From a checkpoint of a small class-conditioned image flow-matching model: 8800 steps, 22605 training examples.
Rows from block 5 of a small class-conditioned image flow-matching model, named by matrix and row number. Rows with one number within an expert belong to one neuron, the router's apart. Each number is 500 + 50 x the weight over its row's rms, rounded and kept within 0 to 999. All counts start at 0. Numbers have three digits each.
Before each expert's rows are labels from the 100 images, of 14848 (inputs lightly noised), where the router gives the expert most weight on average: "colour at peak" is the nearest of a few named colours to the mean colour under the peak. Only what is clearly more common there than usual is listed. The data: photos of plants and fungi (iNaturalist).
# router: router (model.blocks.5.mlp.router.weight, 4x160, trained with AdamW), inputs 80-159
# up: expert up (model.blocks.5.mlp.up, 4x32x160), inputs 80-159
# down: expert down (model.blocks.5.mlp.down, 4x160x32, transposed), outputs 80-159

# expert 0
colour at peak: black
router.0:473592604473497547537431513474451371440526442453457502414479567549431553552563458512504420428369484383479503545483515500455535495545582572497524517463547441513524577500462627476508492475519460574533474552429451473521446476572513465461506393
up.0:529490538447538564488598513453558475567459503481597410486444462593543486630557493531531483488484459482533481483414480526509449504534588502506496439667482508484415452473567604466507426515458504419476396545502521429452546435503499549441489447
down.0:419501425448524550465558443460494508538480528412570442596501466553537550536476452520452478522438398506516474366453518570530567461503547465537517540537525475500439500529475620529512474576479498422455556423495532483420474541508405471425507475
up.1:465580557493482359549514406590532411520460537550522474554480572574488468482460521485415576390492499556613482459413532495525384549450455521467565471492419454550480504466467456413512534466543441546496517541421539529554562492550455490466414494
down.1:467476473567571551525483416510586530493487611514426473436610435473494477480564526479414511450567403511484547528509468532459509556522548565484576679434458490456469544438509462473437582493572529480489461528502576452562515478434463540502476482
up.2:532516450513426404458464528520421443525479458557491557528520561497491427496494591428396669522446515597525501535344482496485501464509583554507457464404442509538428528443485520465499458404540510515451560544547578542484551545471493484501448551
down.2:575515502408477485608524612494500498487502396523435536420518438535526532473420501582472470440525449513419506559429472422551546570489469542485594442399506488516458433581422514489502507459447447465564582451488485488458531461487546469529434660
up.3:527563499489467485566544504490553538521475528517495532502527564508440450440482445513447499382500563515544507501544489527547531568492515480480451540385487487528501474493421525543515559407467569603487540430414528530499553535464463655480539436
down.3:504485478495481496387448518471548437409454508528518481517473572522472560457487651403514481506465565518516471454520528502471503432503513503482401521474508458526433570497467498442515516572520477558533561505495437508558460596516397413446574445
up.4:518587552568440550529428470510477377459572401481503518462509468544483502505561600493433549428469515394500371499504547480476558537502627500548531499504548458518521476505471527458461497441439502425566471573501456431540434556499511475503479462
down.4:503530596460429401475483596516456581587363429557401579521433534496496585515547484575456477508436588496532502521470564396515543441535604518581616469491478489481604470572439513552518499473464532447445611489471511484464457468439561505551569455
up.5:453561498550416528534507433456465459452480549443538448464479529630434538453546478526469515513450471464447428488406412540525509552528494486492489450513548418465462588489485548588556545475570503475537440552458491382522529441514500573470555562
down.5:417542443460469433444543525449600520468511494490559472572536558566602559530444515481545455471513485515481431505501449436514561441484559546467499539549519504525547452507541541431545475579543494497439605537465483483555570470426523422473470521
up.6:414443650526505505515426509470494488499465533462441499425472520647432540540494482541526520515523499530418525521451505518444542490488575494483544509564521441496443523496479529543444557552549630552581496488453536336454548537430494545453463570
down.6:461514367560494511537515507469442499511502534438413525466470487584523457617537531488551537579519502473477544554479525501421515472538614541493515498602463422516414525518561539535451511539529381592487566486523535375422515456437569543460467493
up.7:514524477452597354543458470585399458496550537460493470497489503545500474475606557492538522496454487396500431446453471492435541401515529549512532500517539515523455410527501581448491468450475425526587488516465446440502502503496528500578490488
down.7:585404633499497496546556450555526542517506570489488507494527463500547596469525440538456484503536422479495524564526545547585390558461530547499529432488464535472445539456482481466490529466503478430492403628534498493540528431455482493575602544
up.8:413508583523584449465594455563446520526478571527523446502492548496375553484438498573526542562448542565450495484485536561494435606526407523484523452531490447509452543470493559513491500601594460554484518456473516519403577511469476559475503500
down.8:444556502444473490512550551588511557471522389483542443475492514489521483542486418591499439466535467462522497490448502414511443382538479443520552417503539479442490486564558546588499568497466503571492553474368462560334422539470538550429483499
up.9:524585630524556533355581530469514469487521516492455506581478546525382520472531411608460437500423484513464450492548550524465473487545520479459551470460462515480517533459474466519488515567568459453588494548485458479461566482447471522518496586
down.9:528515466506503447551443463504513485480503466529520500519619529464533480570567475573457470522512457483454504444452543415542532458525475556542560491433497551462539414497477470473516525476527459558496598510524577454364483491470452552571423581
up.10:459547466508524548634544493460481405512497404457554464550455433568476484510522609562408494594475471426495454439508506522462383532459563525514631423531490522460478551496555574522522474419401493482530489569494463535537410422483524516547537432
down.10:480452604397614519439529471493516543489540455400508460622449389531507500467494490501448438633515405464463518530454428586510524554499487400501595560520450466622478490515484508480496434488458488497454487444568432498408465622510487517509441368
up.11:461556410520422470410485555475602479513497499489627431555508574483532542452439470482386512476419528527383481578536446469536463570528466451466462543545466441476507484490510565510480471418523499457572496524544560547465439629512477513594508494
down.11:494474495559382508518532489490481552485486519558590560591512554500452628511599547536531533549480534505545482520489477366491449402500534480548528451518517494473568496549560545501484410480428490452430505548492545500515498430477477504501470606
up.12:525502543495547550395530499412481574513539504511492399497516552374443465503599516534595471487482492509515560533426471415441515506480483526478425497682459519499524399512494505527459543588505496498496457559494554427510530436447474479451493518
down.12:466567486463468490537548525524455537542505570550479564506546493459568528528529511500559550431464583462475529522532499544492472511484498529572470518582449477473549525538454579515430475573587511569530479507511439519468524525407541518480524450
up.13:501534425490505474394460518421388538499551458418495481516560413454538482514404591507479445578486507498550448605503464527622512452478514467485482538392461490464500537571427525516528497514509583579591502478546587436560522576491412546514384478
down.13:526556536463549415566468575499502509488501478431516523515463439463475417460531407596424455523473491524396529499513392429497444593504511510494446494397451527501595493494516477499497524445507522457435564484523630515425533403540538511525447599
up.14:435509523389603568545530485534450394568574495477526451461541554606484576523411551453520570466476429529470485462435516553533531483501532441463520493606419495508426519507445472431525501526524555532492455483500454489534578446465439606480519551
down.14:556445513463552526577528434410445484491475535469519465502464504453465474538478554450588515469343468440563509538513505531442575540521483475485462475587439572621489539561528500528408377454539543510502399565509504497571479551450415554565536462
up.15:447384497455397528473415557376481520504467576446436531453516478525431500595458520483515513516501549552434486528451492546524557418508504489476464569602563464513485489512533546489472522516527565519557508465463529384508464491427487477540512644
down.15:551491436517465496536444447443551476544470460488426523491463414556482445592562542469457519512485604478447539503446568545468528626565514464517467578523376499452504501517463569520477565512514391650497473586577471411530489509492534597483508490
up.16:478418524521500521608465559476549552506560650463513450404480471506515573546431495494517500508495510507434528458499497457530538466522474506481457524516543439471495433471543581436428470542553561401550459534506515438474588500543525533538534577
down.16:554601579603582492476568512561428482451531509540525538533450618459499489411533462471511481393467510520498473471547512528565436507447428513447523490452580521529638538563477466473488487509504604425557467440473498590544449537559445493587496429
up.17:445487510519455558508405421555526384423587463553507522465488490492549450549521524450526587411494522530537502514346454575455557348507479519582561520451571511531568484480455472458474417440520551494553458472484551500516547570425537449489552561
down.17:557566470403434453497533506464586444514612474466538510524637490456511464457457487468612523531473530493478486506571491409486460416487513574473500489490548461456537528403432499535511562517553446436508484522456533517558558449400561480450597480
up.18:519490429456522416391503537468448484468571415486539513444521545459445437559481490571551512559464530490533476513565519675502478530489533532473510505616442474429483556505486474543475502538601524489619573509409450472504384519490438449463401477
down.18:544559630525490523533474482539519474484615416397511508464515541451469426442487477566489499478447484520433508409551464587576456496552481528466510443441588497500526458440465438484487526426505523510577450452507631552521540410504403441568512602
up.19:499514520524577538475559433533491436488505491502447560449452411626539551460511497530452578489477579492476408504446462573509478450517476517496493506510420519453466604491481464533548542492520487587521534455495520465476521435507469505397467524
down.19:516512491516566385577477564440508489550460497496563409458490541494433573547460465489413447515436573499614477487523519509499528423573507497518493612518535524552476551496605481485547507497461531478413524505434469455548442591555441535400529470
up.20:476423602399498487621504546496511584520527540480493422429526537437416531573495493471532453563535478457507513486521542487535483620501573576479452517412551524528489451550523503506450486465455622498464565398448452470477555529498451480579457598
down.20:511548475573433397433563542521542546470479495499568522485534537536464601561472544440478471484528514534563434462468470457508447410516523540511488563483577509487456485505574444412580469462386531535492645463496493498507464498443507539506606543
up.21:445531567511600362510493521510488503433556539543495454512486449431494602411550518547554505435459546518435471519519470611488441554569556557520434528531559463477462510480497447482485466510484467573529498531418486589557572454506498477460486496
down.21:406466517449507528505550359538506519606486494625514482521487492416544509477441562486535566510494543521443481566486484447499516517442512511594411508527454550440475526552485425500458494479472551415571610438506491488536439563514498575520484533
up.22:474535509491499563558362460640456511463571461472419521416493556460465503479473501496548495531471508439445471467493520387488511613459652516515506443447546459482469543519577569425428486541550509403562476518501464431595461539550503443431480489
down.22:528553519542576545399465573638443478562514476475421458495441512456506416520520544562580513527509509493468545491499359441438473575476536447491477437455428468422532474468559551553478438465478540529541486510523463518526491471578572522498604565
up.23:440459609509606504558580509478528557591622573439499540553483511569497551510524482569430519465494502409412492516577506483491509507496468558450485475430467449495443487517498485570507517517579540526529561552480487501461527467532502507420422541
down.23:474491478471562503524527448555541492491581391509499541532541471387440459437622465510457511545546465436478518487507502474534351586466384480485556553450517543545449537477510419561447525415569546471508439426492603514590489439482515596478426515
up.24:557455455473555462556465461488494534563462636497542518512512513476474484525437487507486500608532423512549559579477551523520481521503520498457543496567400514490544460547517585476556570513571474540411523441503442509522494357563451513465432479
down.24:512481450427565487414478553474441460472510502573471440403549600488459530498506499456536528494443451483573447565508520635545553372500510456518447470532496466511475490542568586528508459570513476510534520504476341518562512601511498488506555394
up.25:390534427544429500586483504583421398424481531481631493557481575449520467555531518471493558472464473551513502556470444380417447426504500484529548426484534438530568548502514591524498475393518494495487489521444499449520423536528546477527507502
down.25:468497491463507592503493452402555475451475588466517483470541438521482488456440586451520524560558458495520482618559606536560547584490488545420456541528506525498518502425526499423496524533546521588485391515469488511593562535535463439478323467

# expert 3
colour at peak: cyan
router.3:555522517524515469534555414446527537525443512493496529480472487624557537482397514517358519478540518524490476465485508520539464562498408441488563440515433570458431576493528450490579541429457463607484500461446531494527522463471482520589550517
up.0:486512476377438565583499600455541538496506469531513437500584477426503483590485506406542446423491506537497536501438495420442625453441523470518473584537555460514516365522467596408444485542472531469549497478554435466491531505477545574571531480
down.0:545481447505519436481440471385450462501523485480473570423510386512580479604515462496609491572522476397387535519460480455487477547395558507464403494578451507463554582470486578529439546476450393487528540511615534449468540408511497479508516562
up.1:447546520485452487556584552485497452443516491428498444454521572494425460507472547553467504512450467477442530501474525478550581468410644431433472508439499464434461522490451549519478503510523520486547464557448572453563507440559437542527496465
down.1:504513391451520567502452475456363492540511471549440422468513477535518497495515555470480577527448511514545499479527550445467549532543507501514462627587478486490483640466454572557477427542542544490533458448522375470516444572518552509491476560
up.2:507467501403491402526500552472510453512467420498622501476522423496502535583495515405388537471539532472481518612444512605478653518478503487502513590558541479477512526552469426468522556550484474549481644494566506479489536410519426541386467543
down.2:508444445515452591522533489456527555494413432531613500480505501464566402482439520549454573543567551573541518486499480608549646591522537512521504567550490515505479514504535434529467500448508538580418483538447518522578521567505505458493469543
up.3:471473493417560515485404507505500506476528539477512514370468384579554519442481470570544405524487584512436541551531423408484526577509462468496585526554572444488414531550482584638571464487573531504540434603440455489520476512552523470473531561
down.3:436391507515490493500551470505463496530472550402475501499503517611433487508507460487483541394423535564575440429458561398501618469505472538506594474513533469518541518391544543478503494468546482446443469510482513434500454476450452578449480510
up.4:441424583450445514490614500385505449556411539502573438494598432533450529563491512517450527583486423530465572513426421515516549420505475451421567488565499462453455558526417537437570547496590551507447604529431489475453564429489392594495486524
down.4:540438517423551432471449518422584458378569505437611484529548446566440509545489479577447460545504438512500510494452528541549469451510455452467559468543524458543438484516524525382539476511479403592451490497507549452449570503434437444453483545
up.5:443483534485617435498451536468546517501499476424543473395515498536522446487480568567443521468512453535484525482547405495544505475475467555468388571656482408473420442657494594519543515487557509519476432533431428473456506465469487589464540501
down.5:440516483629482572492585524465492489535514490475504553504490527545465427514557467509472431511478411509500488453528520479485519499517459479480441543586498458511508557457559551435518430562483486575524489503440425491507516557410454494486435482
up.6:440438471472339494589484521453442477537447529423568433418567556545465484508444548472390519519491425499454499476463392484561572496481504486426542544576476467469414519498447496453565569462538568500512476502456448423504515491451416573576449609
down.6:478491539518415538531593464456467478501490578389532508500554522528433499566579472546444467569483439461595457449492579500503539463512442445515454582505518462551454567502626545466510480476524425412476510491498494382498537501489479421490491484
up.7:498476516443479364614426421508504457498478509437482513401565522564502527540526545572453480472461397515437492501450502493551625548478532468469526471524533438439446520455498470475595487445557506496500646557423491465526452458566445530588527583
down.7:467519514536556502520508485454513529468515421549501453533528498570430504507488476476471525529456443526505477475510472504489532576515481442502555459500516545590452508523505500550472462630394565448547531512490460589513546622618496418481463445
up.8:642529525405445544503529457447604440463479500432479530508583458531475507630500491454525532402499522526463442524470485415442565546432600430426507570511452461405535521572471555436513550467428530502497516524423517443538448477437408513535446548
down.8:555536504509432398505532520520642494417517537427473477415561491598499464499514538571518487517496518490454513548446521526517420565560527669457463532477552489508472522459450536514490656490531459510459548550444513444440511464406469481431566505
up.9:448518533479455623515458441548503513524503415451513514413540538535469472550436502465485567453502465528501511486449503494508547414521478492482501544503529442564516536599493482461527575489584528534488448489508450422435522556556432484531496507
down.9:484559490492403631409510463518427542559488483432515493453509349454452518520580517453540517473537577483460490551496525413470525448452447482528455518532480476477613441491495457521492502482509506529490442410444528526528468434498486509449530493
up.10:470444489534533535412518618478518520542512434455556516488606495435447444419504474431483430588494465448435585543564398471460568498474519448390470576537472441452476511533438522527486492514542440419467533593489469549484476427523385610486466510
down.10:481430546455489531524434550594504558511455504524426388541527581448449581508553512517468493452471549489485498464468510519483508457496515518584523435413441492531498476572440430621501534488587492581538458521535484506502505454540448567550582500
up.11:587527566411562454533510519500502457463352442458501500475543425502441488612585609568579451475552466504482543598429430597471493470453542457476524506553528560519478433564549554395476490450409492583592541459531593547538557561552437487529482452
down.11:552571553455402486487467510540482503503397326485521538523457521513469487497551473478545503438572517505482463509487444475509476499586426457501555563456506538415604530538472417536546464442483524448508563524485574512617466475539511496566492481
up.12:505535547479495466546519503551505482467441544569599445491528514463502496576484473449335511472500570497459526576524482506539470579450490522521501508517524523488502497560521536524495418471383512512465449493492460548522500478413519570540525524
down.12:440435606551598523511536576500570508488533582576464599552501527496456513409470394472560513462404427468463528546504511502529546527419552480474530427527445483544535558458483547535519429565514529597503493475493469489462532556652486414484520398
up.13:500499548454470555495500518510473489510447568449412456460555524502498563464400546511455510445501515440429527537513534482578552467453542443407485520493449466428464529501394397484519569555517535447456552513471577520493508448503388496462499557
down.13:533503476570500502475484448518417556585486479564522560504490706473533484487534621526475534476523576530558530433522405582483566413479526415495524466486500501581513544521524426445504547454517517459508442545469449563532451531626464508550497448
up.14:463451592466486529482408583478502553491517602451395525516494489486446530501514487496540410505494533590459545502510474529374532477437488508475503481486507449524485489472558556567316475536493520443617475517543530483485555555517518476523506529
down.14:545607470494583478591532538484480548495454467523524482483512495406495542404559495494516461421553436520453464463504542563484494470548415487516501476489544503519492469564524432543506420534523592457490492443434531635533487590581522480458493472
up.15:475438500468502514587483481544464535551483456546513458475587433503587491519465552419549552401565522570505545522485440493472558518403506449510451593556561523513451405479487550433488408434503572555458543477509516537552540451384531477566512525
down.15:546552521441581521447458539519519523543448530581528487530490504477438413457496502449546503488484532520529460568465447484438436463432473490514549466444510489533546370458545572550503470494480545464486456524517569516524446395461494535475531460
up.16:435484505509518515443489492460575499487496398466487510513558441569448544469508522554518538537490415505493509517516482546572546476460475498449400543478468433458457624578403463543554517588598481521494546550463520464379507448554429517450520524
down.16:519420498515610599473473501522477527540491554566521480539444556502531449507445463486539468536506391491528529424499504482461498465479568542562502478464396466462493454595550591512458517445515479510466508478519544615475516522497602510412507549
up.17:460414487449527528578500499455471456520472562455479504418503495532471506561465544468426548559484453483455526486376468528541586500471529426494559450581527451484455559465456485473534519529595557484472504542448536378511533532475438535507446685
down.17:429442481503505478418536531553477482582489551526623504404450393436545512440420518401534517478467605481485513500576418553470453411438552495513473472468541496471517451496527487480528445490458584506504550547372462535582485545582586450525515520
up.18:450415483436476523534470583415562501496520574473495470456556533545493490590516515506518536566505413531467551505449460471550546489446567469466459503562573429552496507580477618488419516566582612415523506539500509400417508576384502578443511576
down.18:484545606489546486476500565552470501515463481525482458510489516413439599438538464499476448527481453520559436506526480536535529458489425498501548521398542499541489448542528345508588445461377633467532483432431527609548498574560548488503480476
up.19:548588439509511541502526544540550505472565461538531423465562440419552482510472481415532532431494471502583552456464498480485524478462495499578497565550516460565470469568476525463468443464541500546521430528555415531466428458453513499532579395
down.19:515487470512511433551511643567557487456519466520517492475498478523416515496533545507431473452554506555547463544585486489516437409532423476486509457500608528512445445454481468450564493462503532552458467511516512542511528564527510547423455400
up.20:495453547408533500474433482481433499490468557477533479463498405498382426523562569483534543489515506502544543536428546572456525453426519381559482532532474465512413513544483585622503535476542469534554437509490496486424431485551490589468472530
down.20:527633484523484518454554569505519538470470468485529509632487432544438522510580530485466490531510501547591446560522475510477460421499464546531533507551512464501433614514482555580540462563470460481497468455531477463485536549483497447439567393
up.21:488488531450540407549488363583475515521467479443545505452492522511513518522591511487564494412578484461498512506443493512470507564444525504445603475557504514494444500513477456483537502304476540534508550488438464485626483553521451482556430579
down.21:548552474474402518577539573429593490426501464475556484468510496492474540418521470509463488563445511473489452419496548526508496370434437492486456498585608497643588363503480494551488453545509538541475520531441483500544557486513423481447545446
up.22:441541562492453550540403511507426498507618571439476525482503563465450461468379548451503498484478494406494518506468503490527485531580480672437474551488494443541464506563513503466501477540517493500517346512468381450494525525488449514516516552
down.22:547547488462520436551466530427623531500548450497524465421401457524485530514396438496547470523512469490546480417477522484475507420466470559528592468487480535512478439557468518533518479448433522476497498501498479544441486494502451568417512572
up.23:491471501468487458453471636521437538470519502560487530544538476402444548516549515443504406464510488544523571526511484477412612511496546512517416535508513492523537456517477521508382461482458502463477518516508488537441486548475541490572457480
down.23:471470460494435537482531418441419452490504552485463515572512443500565448519495551467490550508441587488463615520499485542427489513520550563526451486537487483487489592459456541452424523579540444479568473484615495478470554529507503512571456469
up.24:434470462412537496510376580553489501448552494452496560422478417479539542521481476456510542518530522472431566532480453466429604399464517453426444623548551427512447542553477530407485534505409520479520535535527427476545489550573571513499480490
down.24:474503437451485489524501482533458490493608567553566490513482479459598425519523484517530477508576513493432481389488470510501469521490424500434539547434447515394604350506565544425547526541460513552538629500462449510407492449496570514550519535
up.25:525441489520514492579471478512426501577425492470533491437516496598521497619511495567488530475530480497415526527430416517502482566444553478398617436550547507449458499523513595464527530380492604517535505530421540456574480622480466469572482597
down.25:484490579435544624552497467528536496501548505517434464471495514562456519452472500501402452530478499518466499470504634581593507578561490560533494440539527460491406543474464443443517437668575509570514422439579472554473504602446485505500476507

# expert 2
colour at peak: pink
router.2:492452448511592491488506550479515557559470545502485472535555521449565433461497533442596506480582496512480614510522492466514542450432501489445503634517505459562494462543468502524519462527496510422507516545506466572521493403399539525474536528
up.0:448450534448463459471551458441454487579433525501440495464540427527486477489587486500562609602528520554550466535456503523492514532456493412440499553518524499444441602462500491594573610477570541546434514515463570478496522476446419542438558528
down.0:491479486488511566461537542526562520516329484611416564534495392446523444513538536529605534562509577481584505580461368456504543458381494456529453500454498525490488479552408524454536469533588513542463537496537514500511538504452407498549605447
up.1:378498492423503575549519617410486510405511537520569524508518539424421588543480444459519442516425509527541550550558518537422488600445616460511461520408530474511501570525432579520456452437573545338538592512435464503368445516565482518545502570
down.1:455446572533563569511511488494655553553530487507505500500497397501454483532456503543403471565535528509468456456487559509602557525484509525522544542506490540573466429565620433457544468528510552563445448497496573464495491568538534447505399585
up.2:457555530458472403540568396518384460501420484503597497492488490480415622558556507575443541513451496451486537564443474509492502536471515426478492469537536493470467541568519544615590434416555458562495509468347444468553411528441490534466514580
down.2:516488554457499499486523462366518516478560570521606503539491488473531459485538483514586636625504427511561496473509507478520526579463397518502492544570575555482559534536448447555511497471457516545597506472516437464514490480494485471579480469
up.3:467487408484426483577533542486537495527487530457484493440530500540488494541509514513458558486548450463539494409456547445539530568496504396444489468544526470523435544544481580493506584498508558471555496521419492441491435513435483604609552581
down.3:505555450511545559483491442519560503456504558470516421515539489404523507503532495591521432447523496523512475545573566468544566569624441511516559593446547603511404488516489378547565490455495536452558561481470490487500470511523541457489512592
up.4:447522473576501480480526473574439471484524466540541463524446533483451485450622547490577487495518446537465524445508539494436577481384554492502544549416530450451508563573496401513556507392440486475507540423496429603574475575514469473523474470
down.4:462461478452436586518573506516584494563608466418534524494490518616498478580536512494454466439573490521560470405501451503504468481461486552477545433514506483480538391475475535429505499474515427534506486576447491466481502438493489461550498525
up.5:502557541493564540485525444655437502458487457579578469554511423442481495518638521571554554514510557513379557449506461476489481454463527532488435554527528520523534502527514505456514389405422440474515508556523480508568510541477511461526481477
down.5:492481395493488493550585550464516535477409469558443460547513568574391533461487469525437472422480433511590508576526419486468511470548469427525551481481538454471526482531503555499582447474524485572405504485417519488487518451513434556378494492
up.6:428556540511547543559502481552427446447533507558501476493470471434474584491496514490497525528445508442418555513468578573551467518611506554548402444468617481455530598423470415485549452494577427468498501616462493546542467533571499428525553534
down.6:511442562445511519451418537528457554532436448592499488601439435440568501419410537480535504494570493487456500564492445546474436560581479437556444505526465513483546483543453422539458543432540542490539489397478499514530424524530427571561513487
up.7:419481495506616476539536540524492538536552464368521449479500545537499548549555525446501484464508469479467524525487412440484575450482559564352436567538516444495482423567406537473487489402548524480482505490429453510475622494518468578515493518
down.7:420505583492485508474511511483371422440493414492489484453473491492533503510466563538514550460473454476435517550521595446499494439491521436455485531533490398484542571474448544491451412401530465443512439460513460502466587516492457464558491515
up.8:495575409523512446512418472589581508476564488533508479495552521480536508440376515502451514483493483494480567505532465439511332513446419547482405534516497433473526495516463463448520472512477435522451495547499546568533490464539507454492554460
down.8:494525451538535464534391510517495490505489419477430403566459532588475546614541507579469475475470558510506506450425539580456506433515559550476537432485475449576415460529515590428507484475450472474411491476552576451436565402505607495506449510
up.9:437508530425506545547526471556518480452406559518582466536482562551448493546466618533509525506477461552455531573471529472525497519499468497476501507577512517620485517476449483458566472444499501610329493462365620511513494475518395478547415549
down.9:551533543469479402467485475447489478464446423546473484557499568543555487528435483534449466450510503428553592505506418504512457519534568484487590496489457528533505459349469476553496484463486489420422589484476517446532554405485449536528533491
up.10:411540457449552587508558556443487482511548411483532483498519379513530462533498518399541432408512437581464552446471578416533515485386544537460494529468514458552479573546506504473556502525602507466505511494487460512427463456469470555519553487
down.10:554555459540466573564538476527464541554478521454491566516454514515494515497492457469380505562467585477455501567515549464461515480491481591495475473478448534535573431555634471548448435611525522569461496461485570533555478468503493531368418465
up.11:530499466472538548490517441522465518499474470482515511500521421449512397476539487448519465568494500567426497539535483446449459447446523486537375569560527445452417457613402502421519560434535449526617517468528447526544409458458567488540483503
down.11:552418486369567440516455454549419496499558619503473519537517497499516423511447512483468509514452464490430564572455498471483525621451517560504397481497479547468474494386446508490502608544475464531482463435551477482568580488491538536490511542
up.12:456551453443513495515542479505475479427428485497458388435600399521524467556487574460538504475507460419429581471477471467617557485446391438484566524528482487437455517507389499515556390558450493478535465605530496526487498472478503547503639524
down.12:477498532586457426550364552599472480529448494490402547472523587469542483614532529419576448450480515523463547508438508560505401511553617455518498482467502538486454530542571562478493492465494542491457519618493554471518497544577524464545452465
up.13:488578495500509464507606452450529460546483492474506467506500499505493548472495518591457538452507520527506488530525510497519510544417486521427451480544398475415503487547482484598588585476428441604496506574383501548602452366576456537503507411
down.13:494509671453553494386491538583515450436466516545596494492531498433505521376474429419457462553426490508522521425564530493549507524427465579449458542451597559507488510523508460518515511524440542419553556501495522588496553602506475489479561497
up.14:407467518498499462520495532512531507416428524503431459460591466490509497565512523474533491533508428503517503464453497507381562542470542460478497500555593459534364526544559550463472481567501519507605516481453472466455430532425525545557508551
down.14:504532618434554439454423555590501497516426470551596447476389523497487589472496477564452388517522510570546481487499435570554490504561484512515507464425594578560525471554458481502567498471471581383485548496481500536504481522482512463546496541
up.15:450477540455432408481555487485534499550432475550545433531540520496491458538453490515522430482500486608427594456491512446480492501356473490434420513506480437475492436465473529485544520511515511540453614516372567554504558470508453516494518543
down.15:437514457519546595452530449490500430441696585491516469541558416510456492445521529468574536459515457495425492491517543503538456493427490453421428529518528467447463527490544503448467552489600509631592454525565533539499511501480499428454474590
up.16:462483496470563516486519580514462522515490470446537506493555514462483497538530485477479383591525423496346535494495381459487582489466538529450497528588561442489445423604425536480514523474441496447523576563523464503467502510459451568635468519
down.16:578544542573529436563567377469468456519460504473566557519562596491512482515416505381566609491421501509504535511548582453525533513462496504451497492526449643401431578449473557520494556463449437486550537476586474487500544487448510452498538520
up.17:401550455491556528577547450572563484473457545470465428505517542429545442489327568536594452352523508516472529548474573561515450546353508528543520502545487446501499533552479535486522460555418483493524543558463529521467468449554489468425570471
down.17:555503483497552375590399542521482505476457414508590471566424570539493527533469493553375463546535560504507536520446485600488530477529505539509629464445516503531468461527538467439519488486445522489409577466562565496462564498560501492533492530
up.18:517560498489544496491554475509483444495524436521514485543507433484531515521411607463472509429457460468580481503492569514475468554543472550541500416419492496462621552544485424539570439487500407520452527574446463504514476436642485471438507417
down.18:511454519486462475530498409472428496563508583494454545396468455499601441523433559553559510608486458472403555435500488492468525542448588480503421457567476487515436503453473571541474559481573421540489427463562530490485493470446519533568525557
up.19:541592462526540484528541374603526462525528411555537497462493500494551555427425508515488555473462493463475490536516509522460447492536405532586503505466493465407476478448460413476579522476510455575496491515516414588534468435518503448519516401
down.19:479522498549542521515505615515539541483451527502497491503485551455370529443552500514457434478476470535561452572532519507543510514597427490519544555458506492565483492491552384473581429475500605489503513521429456504477421616517480492439465466
up.20:525580359524455438484526518561549499480544428582538433490567527425519444432494499500535522533502407491516527442480474354575438505514532548492427454458554501507566526537468448428516403485479517471525567513506470540535482470443468516529500424
down.20:509493649543517549394518499448579481548554472569615547508485518391482549369446464457538509444491503530461520350507478484575439517516460458505425453517494467489564528458455481559499531510492504399520486437491437569567468582434473493495600483
up.21:502541445438553471541491492524531416494613477507569532476542445456534537550477506489401480482419490485494452578503522508549502534545446531516475442426516517467537501487471486457596509461531393435416544524517488516485462469645455449522523497
down.21:535444406491522548472488471397421497460557573485465595492558472540536459597518557517437505547521406547445538536485482510543489429420570509494493496603450461443369621495473556528480519559506411576528522519564530420466496487439491492375550493
up.22:545504473490502498496563526485461535534527559480494591538520462436503520424496464557489510654566557435439561547524386513536518484659434467467486444496391552434540482533515478428477546488474450499527497550478407539546503509505507500519529402
down.22:529507487387441480524525423476465421463516565444498498508582447520585505541520476506550531656513459483465470568519458430523491604473472511466470549467593525449650491514476449488485469537493474501567562504440461496487542418514555466569483482
up.23:439505511522477458524512487439377553537479455386500490485476526579526449461548497483506532452542514510451452573559454492440519455502484529449536592502488485439375439569488578473518585506473529497510449517479446473431502483485562582475499443
down.23:551535496566507459539472413523489493474557500498515529511416560442532386522491547486534534503562475465493584524582446554442483539470505554468547518481368505480474495443476484531464486465449487490544474478522512574507345446456460534505460436
up.24:440508504563505466589548517510393502535488481560514408496447622455525498510529503524442538548471486559540487463465530462483515521481431543559542460537561520591471467350552493530518534478507516504503500468466497518391525421541544521595584441
down.24:423500445594529489417581503461490521472546581460529571531539569465555519499477542454570524474466506467509527585539494529492456490550520476517446542569482494472548533512484513538470559513514462461530574501517456519506458472507500512558556472
up.25:487556398537479453461474483508538462455531538540602499449487527497517440492571647476568507515486540494512468544472522422483418579518615512571462533476537469469468510544449553539490504515506450469496415501568449463586407364460546522479554495
down.25:435512505503484552461484466453541480504566523590490464455454469516581547508474482432645588498577484490454477492452478402545386469454547451546357532521503436449496478475437522553473533527466469475610495517533341457532585501547537439537525502